A small image classifier, trained from scratch.
Training: 40000 steps, batches of 128, held-out accuracy 62%.
Rows from block 2 of a small image classifier, named by matrix and row number. Rows with one number belong to one neuron. Each number is 128 + 24 x the weight over its row's rms, rounded and kept within 0 to 255. All counts start at 0.
After each neuron's rows are labels from the 100 images, of 14976, where the neuron reaches its highest value: "top examples" is what is common among them. Only what is clearly more common there than usual is listed. The data: Sentinel-2 satellite tiles (TerraMesh). In brackets: how many of the 100.
# fc1: MLP up (model.blocks.2.mlp.fc1.weight, 512x256), inputs 86-171
# fc2: MLP down (model.blocks.2.mlp.fc2.weight, 256x512, transposed), outputs 86-171

fc1.25 [139 133 126 108 128 156 113 165 129 100  99 116 126 137 108 107 138 112  95 113 146 132 152 148 154 137 119 124 121 118 109 118 148 173 152 155 152 126 140 120 143 118 128 129 129  90 134 142 121 100 154 106  92  83 112 121 158 113 116 143 148 140 150 133  92 113 121 135 128 120  90 153 129 104 105 170 158 142 131 112 123 107 146 175 153 140]
fc2.25 [117 124 119 103 140 137 112 101 129  80 187 121 102 125 158  96 139 106 128 139 172 106 112 116 126 109 120 104 130 189 137  99 114 122 143 101 131 129 142 170 103  82 136 133 106 108 106 152 119 132 150 132 113 186 115  97 122 125 128 115 134 138 145 135 149 194 100 150 123 120 168 156  92  97 148  97 137 145 109  94 143 130  93 143 125 108]
top examples: main land cover: crops (41)

fc1.64 [ 95 128 133 157 143  89  78  92 149 137 175 118 111 134 142  88 178  62 140 165 138 119 142 176  97 160 126 148 157 129 125 138  81 139 119 137 117 124 170 129 108 160 128 136  99 151 125 153  49 148 131 115 117 154 131 178 107 131 127 151 140 116 104  89 141 134 131 136 126 130 127 129 126 129 117 124 131 124 122 104 139 147 135 120 140 144]
fc2.64 [177 130 132 120 116 134 153 175 121 136 101 135 151 155 104 164 118 145 150  97 100 117 137 116 136 134 136  98 114 149 167 101 188 106 131 125 146 125 136 144  90  86 140 108 140 111 166  98 163 120 110 131 122 162 143 109 140 107 114 130 106 148 108 160 174 135 129 112  96 140 157 133 133 128 136 143 127 110 103 147 120  91 130 153  94 115]
top examples: snow or ice (75); main land cover: snow or ice (62)

fc1.295 [139 112 136 128 146 141  69 122 128 109 137  93 106 123 133  96 133 131 108 134 148 126 105  87 147 131  90 146 107 113  99 123 126 113 103 130 124 146 114 121 122 135 168 184 107 129 192 157 139 118 156 129 134 131 123 118 142  93 122 138 205 120 188 145 118 130 121 208 148  86  97 199 125 118 118 127 119 156 120 143 136 136 118 119 118  89]
fc2.295 [133 165 139 124 125 134 133  99 137 181 172 102 106 103 131 126 114 153 104 122 157 149  90 100 136 120 155 156  86 153 135 117 109 106 110 102 121  99  95 109 142 166 117 112 161 170 148  96 170 117  78 168 147 143 132 147 116 127 100 178 113 128 114 128 128 106 149 147 100 109 104 123 142 164 103 117 115 118 164 117 124 153 101 103 137 132]
top examples: bare ground (58); main land cover: bare ground (43)

fc1.502 [159 115 133 129 161  93 136 152 137 134 155 141  85 130  79 104 156 152 116 164 123 105 203 107 157 143 143 109 100 141 132 170 165 114  99 104 113  98 125 144 119  79 178 118 164 152 163 124 143 138 121 177 135 123 140 156 153  86 144  81 113 103 146 148 135  85 166 126 131 142 111 115  98 117 154 104 120 113 136  96 105  91 156  93 120 169]
fc2.502 [ 79 113 101 107 112 118 114  81 145 122 150 142 122 116 172 119 107  87  89 138 130 131 109 125  83  92 108 128 133 158 106 149 117 136 144 119  79 159 144 151 133 100 100 145 122 131 138 146 114 141 160 125 153 100 106 140 126 153 135 112 149 110 102 119 122 113 104 149 122 120 121 129 142 109 115 109 137 114 102 154 169 139  98 152 133 120]
top examples: clouds (48); snow or ice (42)

fc1.188 [117 109 134 130 117 139 112 143 144 145 146 133 132 113 145 149 129 115 118 112 142 119 160 130  93 148 148 149 158 145 132 133 153 183 169 152  81 114 178 114 139 142 130 133 165 116 121 126 151 140  98  94 157 135 164 181  98 104 135 119 128 115 104  54 145  84 140 127 155 150 139 129 153 120 108 108 125  93 125  93  77 106  70 129 123 152]
fc2.188 [145 124 120 116 168  75 106  98 136 110 155 103 110 114 147 116 130 144  91 145  73 113 118 118 162  94  92 143  84 133 109 150 131 104 105 104 115 155 122 152 135 141 157 135 118 156 183 122 120 128 145 190 145 123 107 113 133 125 126 149 140 134 132 158 128 121 126 164  87 125 102 134  97 126 120 124 109 168 132 141 152 125 119 106 145  87]
top examples: clouds (56); snow or ice (42)

fc1.213 [128  98 111 153 117 104 108 123 155 113 156  91 140 135 127 124 170 111 148  90  94 112 164 126 101 138 120 122 115 161 134 161  93 132 144 109 111 165 147  76 128 140 140 141 186 154 125 140 123 135 113 103 106 152 143 195 152 123 113 114 142 103 104  81  92 137 192 130 143 152  92 112 144 135 107 106 142 149 148  79 118  86  91 142 162 173]
fc2.213 [134 136 165 124 115 131 137 148 116 151 135 107 140 134 112 181 101 144 149 131 111 166  96  98 107 126 161 160 107  98 165 101 134  76 127 127 128 104  94 143 110 151 117 104 115 149 163  86 142 140  97 181 137 141 140 125 128 124 119 144  99 173 123 148 160  97 102 111 116 114 140  86 157 164 106 108 103 114 136 166 118 156 131 100  82 103]
top examples: main land cover: snow or ice (35)

fc1.20 [184 123 130 156 141 165 111 162 124 141 124 112 108 108  71 119 162 134 150  98 111 123 198 139 152 143 123 124 131 114 172 158 129 149 123 119 119 121 129 130  92  98 148 131 150 139 162 128 128 136 137 135  85 167 156 154 104 140 143  83 137 113 117 155 139 137 139 136 109 129 161 136 137 128 114 128 157 110 122  91  79  89 110 154 126 152]
fc2.20 [ 69 127 131 121 144  64 146  96 133 131 143 124 151 132 120 155 117 151 149 122 126 114 111 112 117 113 128 134 136 127 142  95 112 140 154 126 161 127 148 129 116 122 131 109 130 123 109 113 118 101 100 143 126 148 104 140 138 107 135 126 123 135 109  93 151 134 115 110 141 137 130 123 115 115 141 126 121 128 113 154 157 160 140 125 115  97]
top examples: snow or ice (86); main land cover: snow or ice (74)

fc1.463 [145 128 136 139 119 120 123 139 134 106  81 120 140 144 138 118 104 143 100 130 144 134 128 127 108 135  63  97 151 126 100 128 153 144 130 139 135 162 165 143 143  73 113 151 114 109 131 139 135  83 176 130  76 107 107 103 121  97 131 120 153 122  99 144  88 124 107 131 137 105 144 154 131  74 132 138 167  96  63 149 154 118 163 189 144 135]
fc2.463 [145 126  92 116 149 100 116 138 108  93 105 137 109 117 110 146 143 104 133 122 116  95 136 142 132 130 104 118 109 123 150 131 148 140 153 134 111 169 152 141 103  88 160 126 158  94 128 126 117 142 134 126 169 168 142 142 117 112 134 126 165 142 104  94 169 155 130 165 116 136 191 163 114  98 175 114  99 132  86 164 121 110 144 108 105 115]
top examples: trees (93)

fc1.12 [168 143 142 185 120 184 130 179 120 130 139 137 127 149  98 140 164  74 129 113  90 117 140 130 156 172 137 170 151 136 150 106 135 125 139 123 112 127 111  74 126 134 171 127 111 105 131 123  75 152 121 138 132 123 177 153 102 104 119 148 133 158 119 118 154 117 114 145 106  97 156 139 131 129  94 117 141 101 106  91  55  86 136 133 140 150]
fc2.12 [ 87 128  80  91 159  52 129  98 171 128 150 122  92  83 123 105 109 148 130 150 123 120 141 133  87 114 138 109 108 121 132 153  93 105 144 124 122 109 141 161 119 126 107 117 149 154 135 148 129 136 151 146 115 147  86 152 169 132 137 109  99 115 124 103 130 131 165  92 151 171 106  81 109 123 145 127 136 154 150 125 158 179 126 120 123 133]
top examples: main land cover: trees (43)

fc1.87 [113 127 126 138 173 136 133  79 113 130 103 112 117 122  99  93 116 143 149 143 110 124 141 113 184 149 127 129 101 123 127 150 131 156 158 132 126 128 149  91 125 136 119 129 135 155 135 126 111  88 130 190 111 180 104 117 118 153 131  90 124 134 124  71 120 131 142 134 131 127 129 137  83  81 167 134 115 140 111 120 133 170 148 127 132 118]
fc2.87 [171 121 117 126 120 110 148 159 134 138 138 130 175 146 148 186 114 140 136  80 121 137 105 124  69 116 157 125 135 142 145 122 168  89 155 119 121 127 116 164 131 137 144 110 163 117 175  84 147 146 105  81 148 142 154 121 138 110 117 148 110 133 134 142 141 101 115 106 129 148 123 102 150 160 124 119 110 131 145 162 161 108 116 111 147 124]
top examples: main land cover: snow or ice (38)

fc1.200 [126 115  70 121 127 113 144 129 157 125 146 153 118 118 169 117 118 112  92 156 127 127 115  99 101 117 120 126 129 132  87 132 156  96 109 142 118 150 123 149 148 111 127 167 113 153 134 161 145 127 118 142 169 104 123 119 137 139 146  85 149 114 153 115 130 108 154 137 161 155 141 157 125 107 194 114  81 145  94 141 119 137 109 127 146 125]
fc2.200 [140 106 122 114 126 138  93 139 118 161 107 151 118 128 114 137 136  93 172 118 145 118 144 122 148 115 141 125 107 128 133 111 117 164 151 145 121 139 146  99 119  95 113 123 160 122 108 119 111 121 126 110 149 123 124 119 131 123 144 102 161 128 135 122 129 124 114 157 124  72 143 150 117 106  89 129 135 116  58 137 150 132 131 151 132 120]
top examples: main land cover: rangeland (90)

fc1.190 [166  98 150 152 156 134 135 136  94 133 134 133 120 128 107  81 133 141 128 150 137 106 185 129 148 138 131 143  95 151 108 181 141 108 102 122 106 120 129 152 152  94 161 122 145 174 151 154 140 128 115 147 120 110 156 125  94 123 130  97 111  96 127 135 102 103 151 129 114 126 118 126 127  96 133 120 111 102 122 122 105  87 146 107 173 164]
fc2.190 [ 57 128  81  88 110  81 104  74 136 120 144 113 109 112 164 155 128  85  97 151 118 142 107 127  93  94 133 132 129 130 101 152 129 128 175 121  97 133 126 129 143 124  92 156 159 120 149 125 106 152 153 134 146 112 125 141 154 139 127 120 138  99 112 113 112 115 123 148 156 141 118 112 140 138  95  98 144 121 143 113 149 129 103 120 128 131]
top examples: clouds (53); snow or ice (44)

fc1.504 [129 128 127 119 130 127 126 126 131 174 125 134 123 136 124  91 133 135 159 148 141 115 127 102 120 143  54 114 136 130 145 127 128 154 141 153 116 172 146 136 135 116 157 172  97 127 126 154 125 115 102 131 137 161  89 105 119 118 149 114 210 131 133 141 139 120 148 164 151 113 172 207 123 103 148 124 102 169  66 124 137 120 139 121 138 113]
fc2.504 [104 130 161 104 120 112 111 100 145 142 159 129 140 112 159 102 133 152  79 115 136 137 127  96 115  98  96 139 149 145 106 115 157 162 105  87 123 116 114 109 160 156 116 120 145 155 158 149 157  82 107 136 132  90  98 144 100 111 130 145 156  89 101 147  91  91 138 150 104  94  78 165 135 123 108 116 137 147 142 140 152 125  95 147 152 136]
top examples: water (86); main land cover: water (81)

fc1.29 [109 134 101  97 130 144  36 125 120 180 117  76 110 122 131 122 173  89 121 108 134 142 111  70 145 114 122 131  75 120 134 117 131 127 126 122 121 130  94 102 149 129 110 156 170 123 157 125 125 142 153 137  86 147 127 118 184 113 117 132 199 143 167 143 108 118 127 196 129  72 116 153 115 133  97 105 165 139 147 123 123 123  90 150 140 143]
fc2.29 [118 112 108 117 129 133 117 155 163 138 106 174 103 145 127 117 121 109 116 119 146 116 142 130 133 140 131 125 120 121 132 163 102 149 103 126 118 152 116  99 131 146 125 130 135  94 157 142 114 119 116 117 197 124 108 139 179 105 151 114 168 152 131 127 122 110 145 172 119 103 119 162 119 133 138 128  76 154 136  93 113 112 133 105 129 125]
top examples: water (76); main land cover: water (66)

fc1.383 [140 137 132 135 112 149 138  88 120 124 160 122 133 118 132 163 162 115  93 126 135 143 114 131 123 112 147 197  95 145 115 123 123 119 162 166 132 127 111 108 150 170 100 155 140 154 120 112 155 118 104 132 144 121 169 146  91 156 111 154 127 117 144  69  95 120 167 136 117 142 128 132 146 144 112 124  81 123 146 132 107 154  72 125 171  95]
fc2.383 [121 111 122 116 173 126  97 170 126 108 153  97  94  99 131 101 135 141 113 134 128  95 136 137 123 132  79 116 116 138 108 116 119 143  98 130 154 149 163 148 133 121 162 143 119 126 107 147 135  69 137 138 108 104 127 154 128 102 142 136 184  99 139 134 124 165 142 170 106 105 116 196 114  85 130 166 120 134  96 104 122 110  92 150 125 106]
top examples: water (80); main land cover: water (49)

fc1.372 [106  85 127 108 138  77 134 106 148 136 179 140 123 104 130 150 129 157 126 130 118 117 194 137 115 129 157 145 118 132 133 164 157 141 136 118 113  87 174 141  87 134 119 104 168 169 131  96 114 140 147 160 133 139 137 167 107 104 151  78 103  85 101  78 151  84 163 101 105 168 117  99 117 123 143  98 109 129 147 133 119 151 105 114  94 121]
fc2.372 [143 124  65 116 135 129  94 120 121 117 127 118  79  98 148 112 151 100  99 161 113 120 120 105 105 119  88 132 126 122 111 172 116 137 150 137  93 163 114 126 164 144 124 177 126 120 158 167 124 133 127 146 162  88 109 145 132 143 139 121 185 121 142 134  87  92 124 195 157 108 129 156 137 116 111 133 116 160 121 112 117 114  91 115 147 131]
top examples: crops (78); built area (68); main land cover: crops (47); clouds (35)

fc1.30 [110 120 109 102 127 134 125 103  99 130 112 130 130 110 133 134 100 106 140 121 169 128 153  95 119  90 127 169 120 119 113 144 127 157 163 153 128 105 129 148 156 109  92 127 143 101 134 131 119 137 138 123  97 129 104  72 100 146 172  72 133 118 150 137 114 134 101 120 157  96 154 130 131  88 120 138 164 132 137 170 155 160 109 108 140 143]
fc2.30 [148 105 165 155 137 133 131 163 164 127 137 153 143 161 125 143 145 121 130 119  81 117 140 165 142 176 137 107 156 141 131 119 149 126 110 111 122 143 155 119 101  92 168 111  93 126 151 118 112 140 142 130 145 134 164 150 142  96 127 102 134 119  90 109 136 112 127 118  84 142 121 117 126 123 134 120 121 115  99  76  97  95 156 152 124 112]
top examples: snow or ice (78); main land cover: snow or ice (70)

fc1.306 [114 130 129 142 151 130 138 110  95 116 124 145 131 139 139 143 116 100 134 125 101  90 142 159 177  83 122 109 116 130 130 114 112 166 173 122 155 126 174 125 160 105 122 109 118 104 138 115  29 132 145 147 111 103 115  77  87 146 130 116 121 173  93 145 129 131  94 124  91 104  98 132  91 114 140 149 136 153 121 144 146 120 184 130 159  97]
fc2.306 [131 128 104  96 125 112 110 131 138 129 132 121 117 142 129  90 139 147  94 153 161 130 108 130  87 145  79 108 151 138  93 136 105 109 108 124 118 169 133 159 123 116 164 172  87 111 128 182 170 122 145  98 140 133 108 139 166 128 126 134 181  65 172 140 105 137 177 164 157 147 151 172 118 100 174 116 116 121 105 108 127 131 129 119 134 119]
top examples: crops (82); built area (63); main land cover: crops (58)

fc1.133 [ 87 131  96 106 131  86 130 100 111 135 104 133 119 126  85 127 122 107 143 143  84 133 133  68 138 122 131 190  92 118 184 153 138 106 134 170 147 151  94  73 120 148  90 111 148 121 126 111  68 112 113 182 132 122 130 125 175 122 127 120 113 162 144 107 143 128 139 123 135 134 140 115 109 129 134  96 106 151 149 164 110 136 108 129  84 124]
fc2.133 [181 106 132 108 145 170 134 136 117 143 148 148  95 115 140 126 149 120 113 135 175 102 160 140 130 119 128 105 165 135 112 141 162 128 139 120 119 120 154 176 131  87 139 136 102 126 157 141 130 143 164 141 138 124 128 132  99 121 166  76 138  79 140 126 124 115 155 133 131 151 148 125  90 114 143 133 143 142 104 100 113 125 127 134 152 129]
top examples: snow or ice (73); main land cover: snow or ice (51)

fc1.38 [ 74 113 124 141 120  85  97 113 130 136 117 121 124 116 114 134 117  76 151 178 122 134 189 132  96 151 135 132 121 124 137 169  81 154 106 172 110 109 137 120 100 129  99 141 160 114 111 113  91 141 137 103  95 135 139 173 150 123 115 137 123 132  96 101 146 128 137 118 147 134 147 120 144 105 106 118 147 109 132 147 136 113  93 156 103 151]
fc2.38 [168 122 165 131 167 160 130 146 130 113 165 104 129 121 112 127 129 167 139 113 122 100 121 115 167 125 116 112 130 147 145  99 194 123 110 110 152 126 135 145 116 123 166 113  78 157 161 139 153  92  97 161 117 150 122 101  94 101 135 136 128 125 121 162 141 145 109 138  93  92 139 164 106 119 127 151 122 122 105 126 125 144 143 131 119  75]
top examples: snow or ice (69); main land cover: snow or ice (60)

fc1.297 [141 140 138 129 136 151 154 108 114 103 128 152 143 141 145  78 111 144 128 111 108 131 114 123 177 117 114 106  78 133 140 102 120 156 178 129 122 125 157 101 134 137 114 112 123 129 133 137 115  88 112 130 135 123  87 102  89 134 125 105 123 165 107 137 126 139 106 122 114  86 112 138 133 128 167 163 108 186  99 123 165 162 165 140 158 105]
fc2.297 [147 132  91  86 157 119  96 130  96 156 112  88  84 108 119 116 155 107 101 174 155 125 119 116 118 139 102 129 116 106 105 146 118 109  97 133 136 158 119 162 129 117 136 157  95 113  85 166 133 136 149 141 106  97 137 145 165 105 126 141 158 107 170 134 114 126 165 149 156 139 161 140  99 108 136 129 148  96 139 145  86 116 114 120 131 124]
top examples: crops (68); main land cover: crops (44)

fc1.235 [116 150 112 118 165 110 137  88 109 126  91 102 125 108 101 157 111 165 124 151 132 128 151 104 175  92 123 139  81 131 141 137  87 148 163 119 144 120 108 124 164 154 120 110 136 134 145 108 128  86 113 163 100 145  83  70 123 141 119 127 118 172 143 148 111 139 134 122 141 110 129 136 112 106 144 154 127 162 155 178 151 170 132 101 166 111]
fc2.235 [102 125 117 121 142 110  98 121 170 134 152  82  91 102 141 107 101 171 115 157 124 125 118 117 113 151 102 147 149 106 145 142 126 130  87 111 120 119 116 139 104 158 132 132 113 143 158 159 155  85 118 141 122 155 113 142 145 114 118 164 126 152 130 130 136 102 134 161 131  93  97 167 137 127 109 141 120 136 137  66  67 112 112 160  99 148]
top examples: water (72); main land cover: water (41); flooded vegetation (28)

fc1.286 [148 132 143 132 111 138 147 153 120 111  95 131 155 153 129 117 100 154 123 123 146 140 112 134 127 136  87 118 154 132  93 112 142 132 111 136 171 153 144 120 109  93 104 148  96 100 122 153 156  52 148 112  74 113 116 116 139 129 123 135 139 105 123 144 103 136 108 117 139 131 135 151 137 101 156 166 146 100  92 132 149 119 167 184 104 113]
fc2.286 [119 130  82 107 144 168 102 115 124 111 131 121  91  98 134 134 132  97 121 117 138 123 120 119 161 114 101 105  94 135 127 102 141 138 144 126 118 147 140 140 123  80 133 148 144 107  60 151 126 142 153 112 129 154 112 123 148 146 127 118 184 142 159 119 144 155 102 175 140 124 196 176 110  92 143 130 147 151  89 112 116 131 131 137 132 141]
top examples: trees (88)

fc1.125 [155 110 108 111 128  86 123 150 156 125 138 131 129  88 111 130 118 126 141 110 131 137 132 120 104  83 108 149 112 106 159 138 111 114  91 106 159 125 115 144 110 151 112 101 142 107 124 121 104 121 145 106 144 128  92 153 169 103 137 132 122 171 170 153 147 110 155 121 125 140 127 123 130 142 147 164 108 212 152 139 126 114  88 166 105 153]
fc2.125 [ 82 130 116 101 154 145 104  90  82 116 148  92  93 124 159 143 166 108 100 141 119  99 141 109 158 138 127 129 135 120 108 163 181 147 203 143 105 144 120 118 158 144 143 134 131 146 163 121 103 152 121 196 147 122 136 123  91 127 152 119 152  98 106 103 123 133 129 158 136 130 114 117  90 137 123  97 127 112 159 108  97 122 138  59 156 103]
top examples: clouds (55)

fc1.341 [134 104 107 145 133 119 141 101 135 116 123 153 132 125 143 124 129 124 103 155 155 105 129 141 125  94  96 146 138 159  84 130 118 136 121 130 175 153 149 115 152 119 108 190 113 127 131 146 126  74 126 118 158  99 114 109 110 153 141 107 147 122 157 124  93 123 111 125 173 154 123 190 118  89 187 151 106 135 101 133 153 157 129 157 144 103]
fc2.341 [142 128 107 125 100 133 105 139 131 124 144 119 129 155 132 118 133  96 132  91 145 128 106 117 104 140 142  76  95 155 169 107 169 102 135  88  84 142 120 167  92 104 160  88 142 135 132 119 121 170 129 131 160 158 125 115 131  83 111 134 157 151 113 148 184 150 111 171 107 117 159 134 121 119 118  91 131 149  94 164 163 140 121 113 108 145]
top examples: main land cover: rangeland (67)

fc1.478 [110  99 114 107 120 137 132 130  96 147 104 134 146 112 146 147 100 122 138 100  87 121 164 134 108 120 150 175 101 136 115 201 144 115 153 139 112 135 127 120 147 131  73 110 147 138 130 123 135 140 115 112 137 113 161 125  90 160 132  95 107 120  85  78 119 113 133 111  87 158 148 111 141 120 122 124 104 100 131 166 104 109  85 139 164 128]
fc2.478 [ 93 144 119 109 148 107 105  98 139 125 167 111  81 110 124 113 142 112  80 172 133 133 111 132 163 118 105 144 130 122 111 139  92 121 115 113 100 134 114 146 132 133 124 154  90 132 164 158 110 136 154 177 142 114  99 140 155 122 115 134 154 120 140 137 114 104 148 178 134 131 118 136 118 129 117 130 145 146 136  96 113 146 131 113 121 109]
top examples: clouds (56); snow or ice (42)

fc1.260 [143  92 120 103 130 156 120 102 139 105 121 115 116 125 112 129 138 114  68 121 139 135 118  64  93 156 134 121 131  86 164 124 158 110 108 101 145  95 110 133 115 120 108 126 131 136 194 139 135 139 206 134 154 109 112 139 145 126 129 107 134 118 160 148 140 119 152 131 168 119 101 116 112 133 103 102 173 127 148 110 112 131 131 144 110 157]
fc2.260 [131 103 131 120 117 156 102 101 134 182 163 166  90 101 142 127 126  90 112 148 137 142 124  93 138 131 179 134 107 130 120 145 146 108 109 119  76 111 114 137 155  92 102 153 143 138 102  99 128 160 137 145 163  89 168 146 136 115 121  97 132 114 151 141 118  74 110 176 131 105 138 115 133 119  97  97 134  95  97 137 140 142  80 137 133 134]
top examples: main land cover: rangeland (62)

fc1.397 [134 124 102 121 129  94  99  90 154 138 140  60 133  92 132 133 125 132 128 116 124 140  90  67 117 105 117 161 101  71 112 105 136 117 119 125 178 153 111  89 149 160  99 159 141 144 135 126 133  91 130 158 108 158 106 169 134 120 112 150 175 122 159 114  90 140 136 151 169 120  95 123 122 134 124 157 116 177 141 162 130 172 103 146 139  97]
fc2.397 [120 157 129 105 128 150 132 115 142 147 125  99 102 123 117 100 154 111  60 117 159 130 141 143 109 193 140 115 148 148 132 154 109 123 123 116 131 117  97 132 169 164  98 112 101 119 155 146 122 131 109 138 120  93 116 126 147 141 140 141 162 139 105 166 120  96 143 138 100 129 116 130 111 144 112 116 155 116 175  83 123 101 133 101 131 176]
top examples: water (88); main land cover: water (71)

fc1.203 [139 118 138 142 136 147  89 135 137 108 135  80 120 123 134  95 115 139 108 120 148 134 102  97 141 145  89 131 115 129 109 105 121 111  89 127 124 149 117 126 109 127 170 182 108 128 189 152 148 108 163 122 126 151 114 125 148 104 116 139 201 125 176 143 126 140 113 221 146  90  99 206 134 115 125 138 114 148 110 150 138 143 127 126 111  90]
fc2.203 [135 154 128 118 145 111 113 100 132 191 167 102  94  86 119 136 132 146 119 126 129 142 118 104 137 119 159 159  72 140 133 132 108 120 134 116 118  96 102 108 144 167 119 107 162 165 150  95 154 123  68 186 159 148 130 159 114 115 114 170 115 113 108 108 126  97 157 148 105 110 109 113 131 159 107 114 106 120 160 124 118 155 103  98 141 130]
top examples: bare ground (62); main land cover: bare ground (51)

fc1.343 [137 103 128 106 135 105 135 142 101  95 124 133 131 131 123 136 140 106 160 130 108 115 169 145 113 144 156  92 120 114 135 136 152 136 141 140 143 104 187 162  95  78 129  98 140 126 127 116  79 152 171 126  96 117 131 149 130 116 147  69  98 124  98 138 154 148 127 101 115 147 156 100 115 128 134 114 144  96 124 123 134 110 169 136 108 134]
fc2.343 [117 135 105 120 140 176 103 123 113 144 109 111  86 108 123 102 127 131 112 135 187 132 109 121 106 149  86 150 149  98 105 125 125 145 134 160 160 149 107 106 176 157 119 176 102 109 123 173 146  60 105 117 112 112 117 106 120 137 134 140 198 130 157 131  62 130 125 176 155 103 111 214 125 119 145 162 114 139 123 118 106 147 119 137 165 121]
top examples: crops (100); built area (91); main land cover: crops (89)

fc1.473 [147 134 136 131 118 147 131 149 124 112 102 138 141 145 136  91 117 133 144 130 148 136 109 115 134 135  60 112 139 130 117 103 128 134 127 146 147 180 128 117 122 108 153 225  90 108 120 159 139  76 135 113 125 127 108 105 147 119 122 136 205 131 165 146 104 135 109 165 181 107 149 219 133 110 146 158 142 142  73 139 154 136 143 137 121  99]
fc2.473 [127 161 118 138 127 110 111 126 125 126 148 100 109 118 119 128 125 134  81 137 105 140  88 130  94 127 117 125 148 144 121 135 130  79 152 107  92 147 102 156 140 149 146 150 118 144 142 138 158 153 105 140 191 123 152 142 112 129  99 170 164 100 114  96 138 108 124 182 142 142 128 149 153 150 116  90  97 108 147 130 104 120 156  70 132 143]
top examples: main land cover: trees (52)

fc1.392 [ 97 151 127  81 149 128 117 150 115 117 111 117 111 113 149  98 105 155 138 117 168 124 137 160 173 108 124 106 153  83 101 147 131 143  90 134 132 127 171 146 108 107 101 116 117 108 131 144 128 126 178 126  96 154 131 126 153 128 125 140 120  96 130 107 120 139 155 127 103 152 131 129  94 138 161 143 147 126 133 116 108 122 180 172 127 127]
fc2.392 [157 129 124 142 142 147 134 119 114 128 153 123 115 141 102 113 134 119 122 129  86 109 118  77  71 172 120 140 112 159 169  88 156 117 166 135 143 114 129 121 120 118 142 124 121 138 145 153 135 106 115 137 112 152 121 135  97 111 128 134 127 150  98 151 149 116 111 123 150 103 133 160 114 109 125 111 138 101 114 144 128 129 132 129 117 131]
top examples: crops (73); main land cover: crops (58)

fc1.486 [119 102  71  70 136  98 132 134 125 106 127 144 117 112 104 112 134 123 119 137 134 100 151 107  73 131 120 137 120 121 157 155 148 110 125 159 167 119 131 172 123 113 105 121 123 136 160 144 117 128 125 114 167 120 102  98 122 136 188  97 124 117 126 166 134 130 148 111 142 141 126 126 109 129 170 131  97 134 137 168 150 125 114 112 103 129]
fc2.486 [103 158 111 126 125 150 114 115 110 207 114 132  95 117 106 142 137  78 156 132  94 144 115 120 138 174 178 123  94 103 157 111 136 123 126 154 107 120 102  59 145 134 110 123 158 120 105 117 114 154 107 148 134 127 163 156 151 130  98 140 132 130 113  93 116 106 143 147 122 122 130 128 129 145 103 118 155  92 129 133  98 149 119 122 109 137]
top examples: main land cover: rangeland (53)

fc1.373 [111  93 112  82 122 139 120 119 111 123 111 133 121 123 114 120 132 111  74 117 164 136 143 121 108  98 142 150 127 104  85 135 144 154 158 134 142 114 145 124 144 105  93 129 161 120 139 145 139 134 158 111 120  87 114 139 145 136 138  89 127  79 151  96  82 102 145 118 157 151 102 125 135 119 108 138 151 111 138 108 103 135 117 166 157 151]
fc2.373 [196 137 132 124 149 159 102 118 149 114 172 102  96 106 142 117 116 121  93 140 141 119 100 111 138 111 123 106 105 152 159 101 140 117 116 106 118 114 141 168  97  92 128 127 109  99 134 132 147 110 160 129 101 181 141 126  99 118  99 145 126 148 129 157 158 168  93 164 107 107 145 180 121  98 128 142 144 146 105 108 154 113  89 159 126 125]
top examples: crops (80); built area (71); main land cover: crops (59)

fc1.423 [111 112 137 115 133 152 102 147 120 191 104 104 120 133 111  93 117 150 179 128 156 117 118 121 137 158 123  84 121 136 147 137 147 132 125 147 101 167 131 140  94 113 182 126 117 148 131 143 143 150  98 124 133 216 131  96 130 107 142 120 139 135 135 146 159 133 122 141 123  76 182 118 129 127 115 105 110 111  81 118 136 110 139 109 108 146]
fc2.423 [ 86 136  90  61 127 139 128 113 127 165 112 169  81 126 114 100 143 121  72 140 125 134 144 130 110 156 141 137 130 135 104 149 188 149 169 123 120  99 111 130 146 135  80  95 129  87 103 130 128 121 139 133 132  83 124 123 158 137 142 126 135  95 141 150 101  84 129 135 122 126 112 140 113 127 120 109 138 137 142 147 129 107 113 152 134 154]
top examples: snow or ice (80); main land cover: snow or ice (77)

fc1.275 [107 123 139 150 129 151 125 105 131 133 187 130 126 143 165 116 175 103 127 120 136 125 121 163  99 123 133 152 154 148  90 132 101 124 161 101 104 123 146 149 133 169 160 122 104 186 131 141  92 160 135 124 134 125 142 145  78 157 142 143 129  87 118 101 123 109 116 124 103 113 117 112 124 136 105 116 135 127 132  85 140 134 144  97 178 116]
fc2.275 [150 111 108  85 150 108 127 124 114 101 113 118 106  94  95 173 113 148  92 137 122 121 158  72 158 120 126 122  74 106 150 159 183 123 121 149 110 120 141 127 115  84 121 123 184 136 154  93 157 123 161 166 139 120 142 149 152  96 140 101 130 136 131 106 146 129 177 137 141 154 152 124 108 102 142 124 118 125 110 157  95 124 104 149 102 145]
top examples: clouds (59)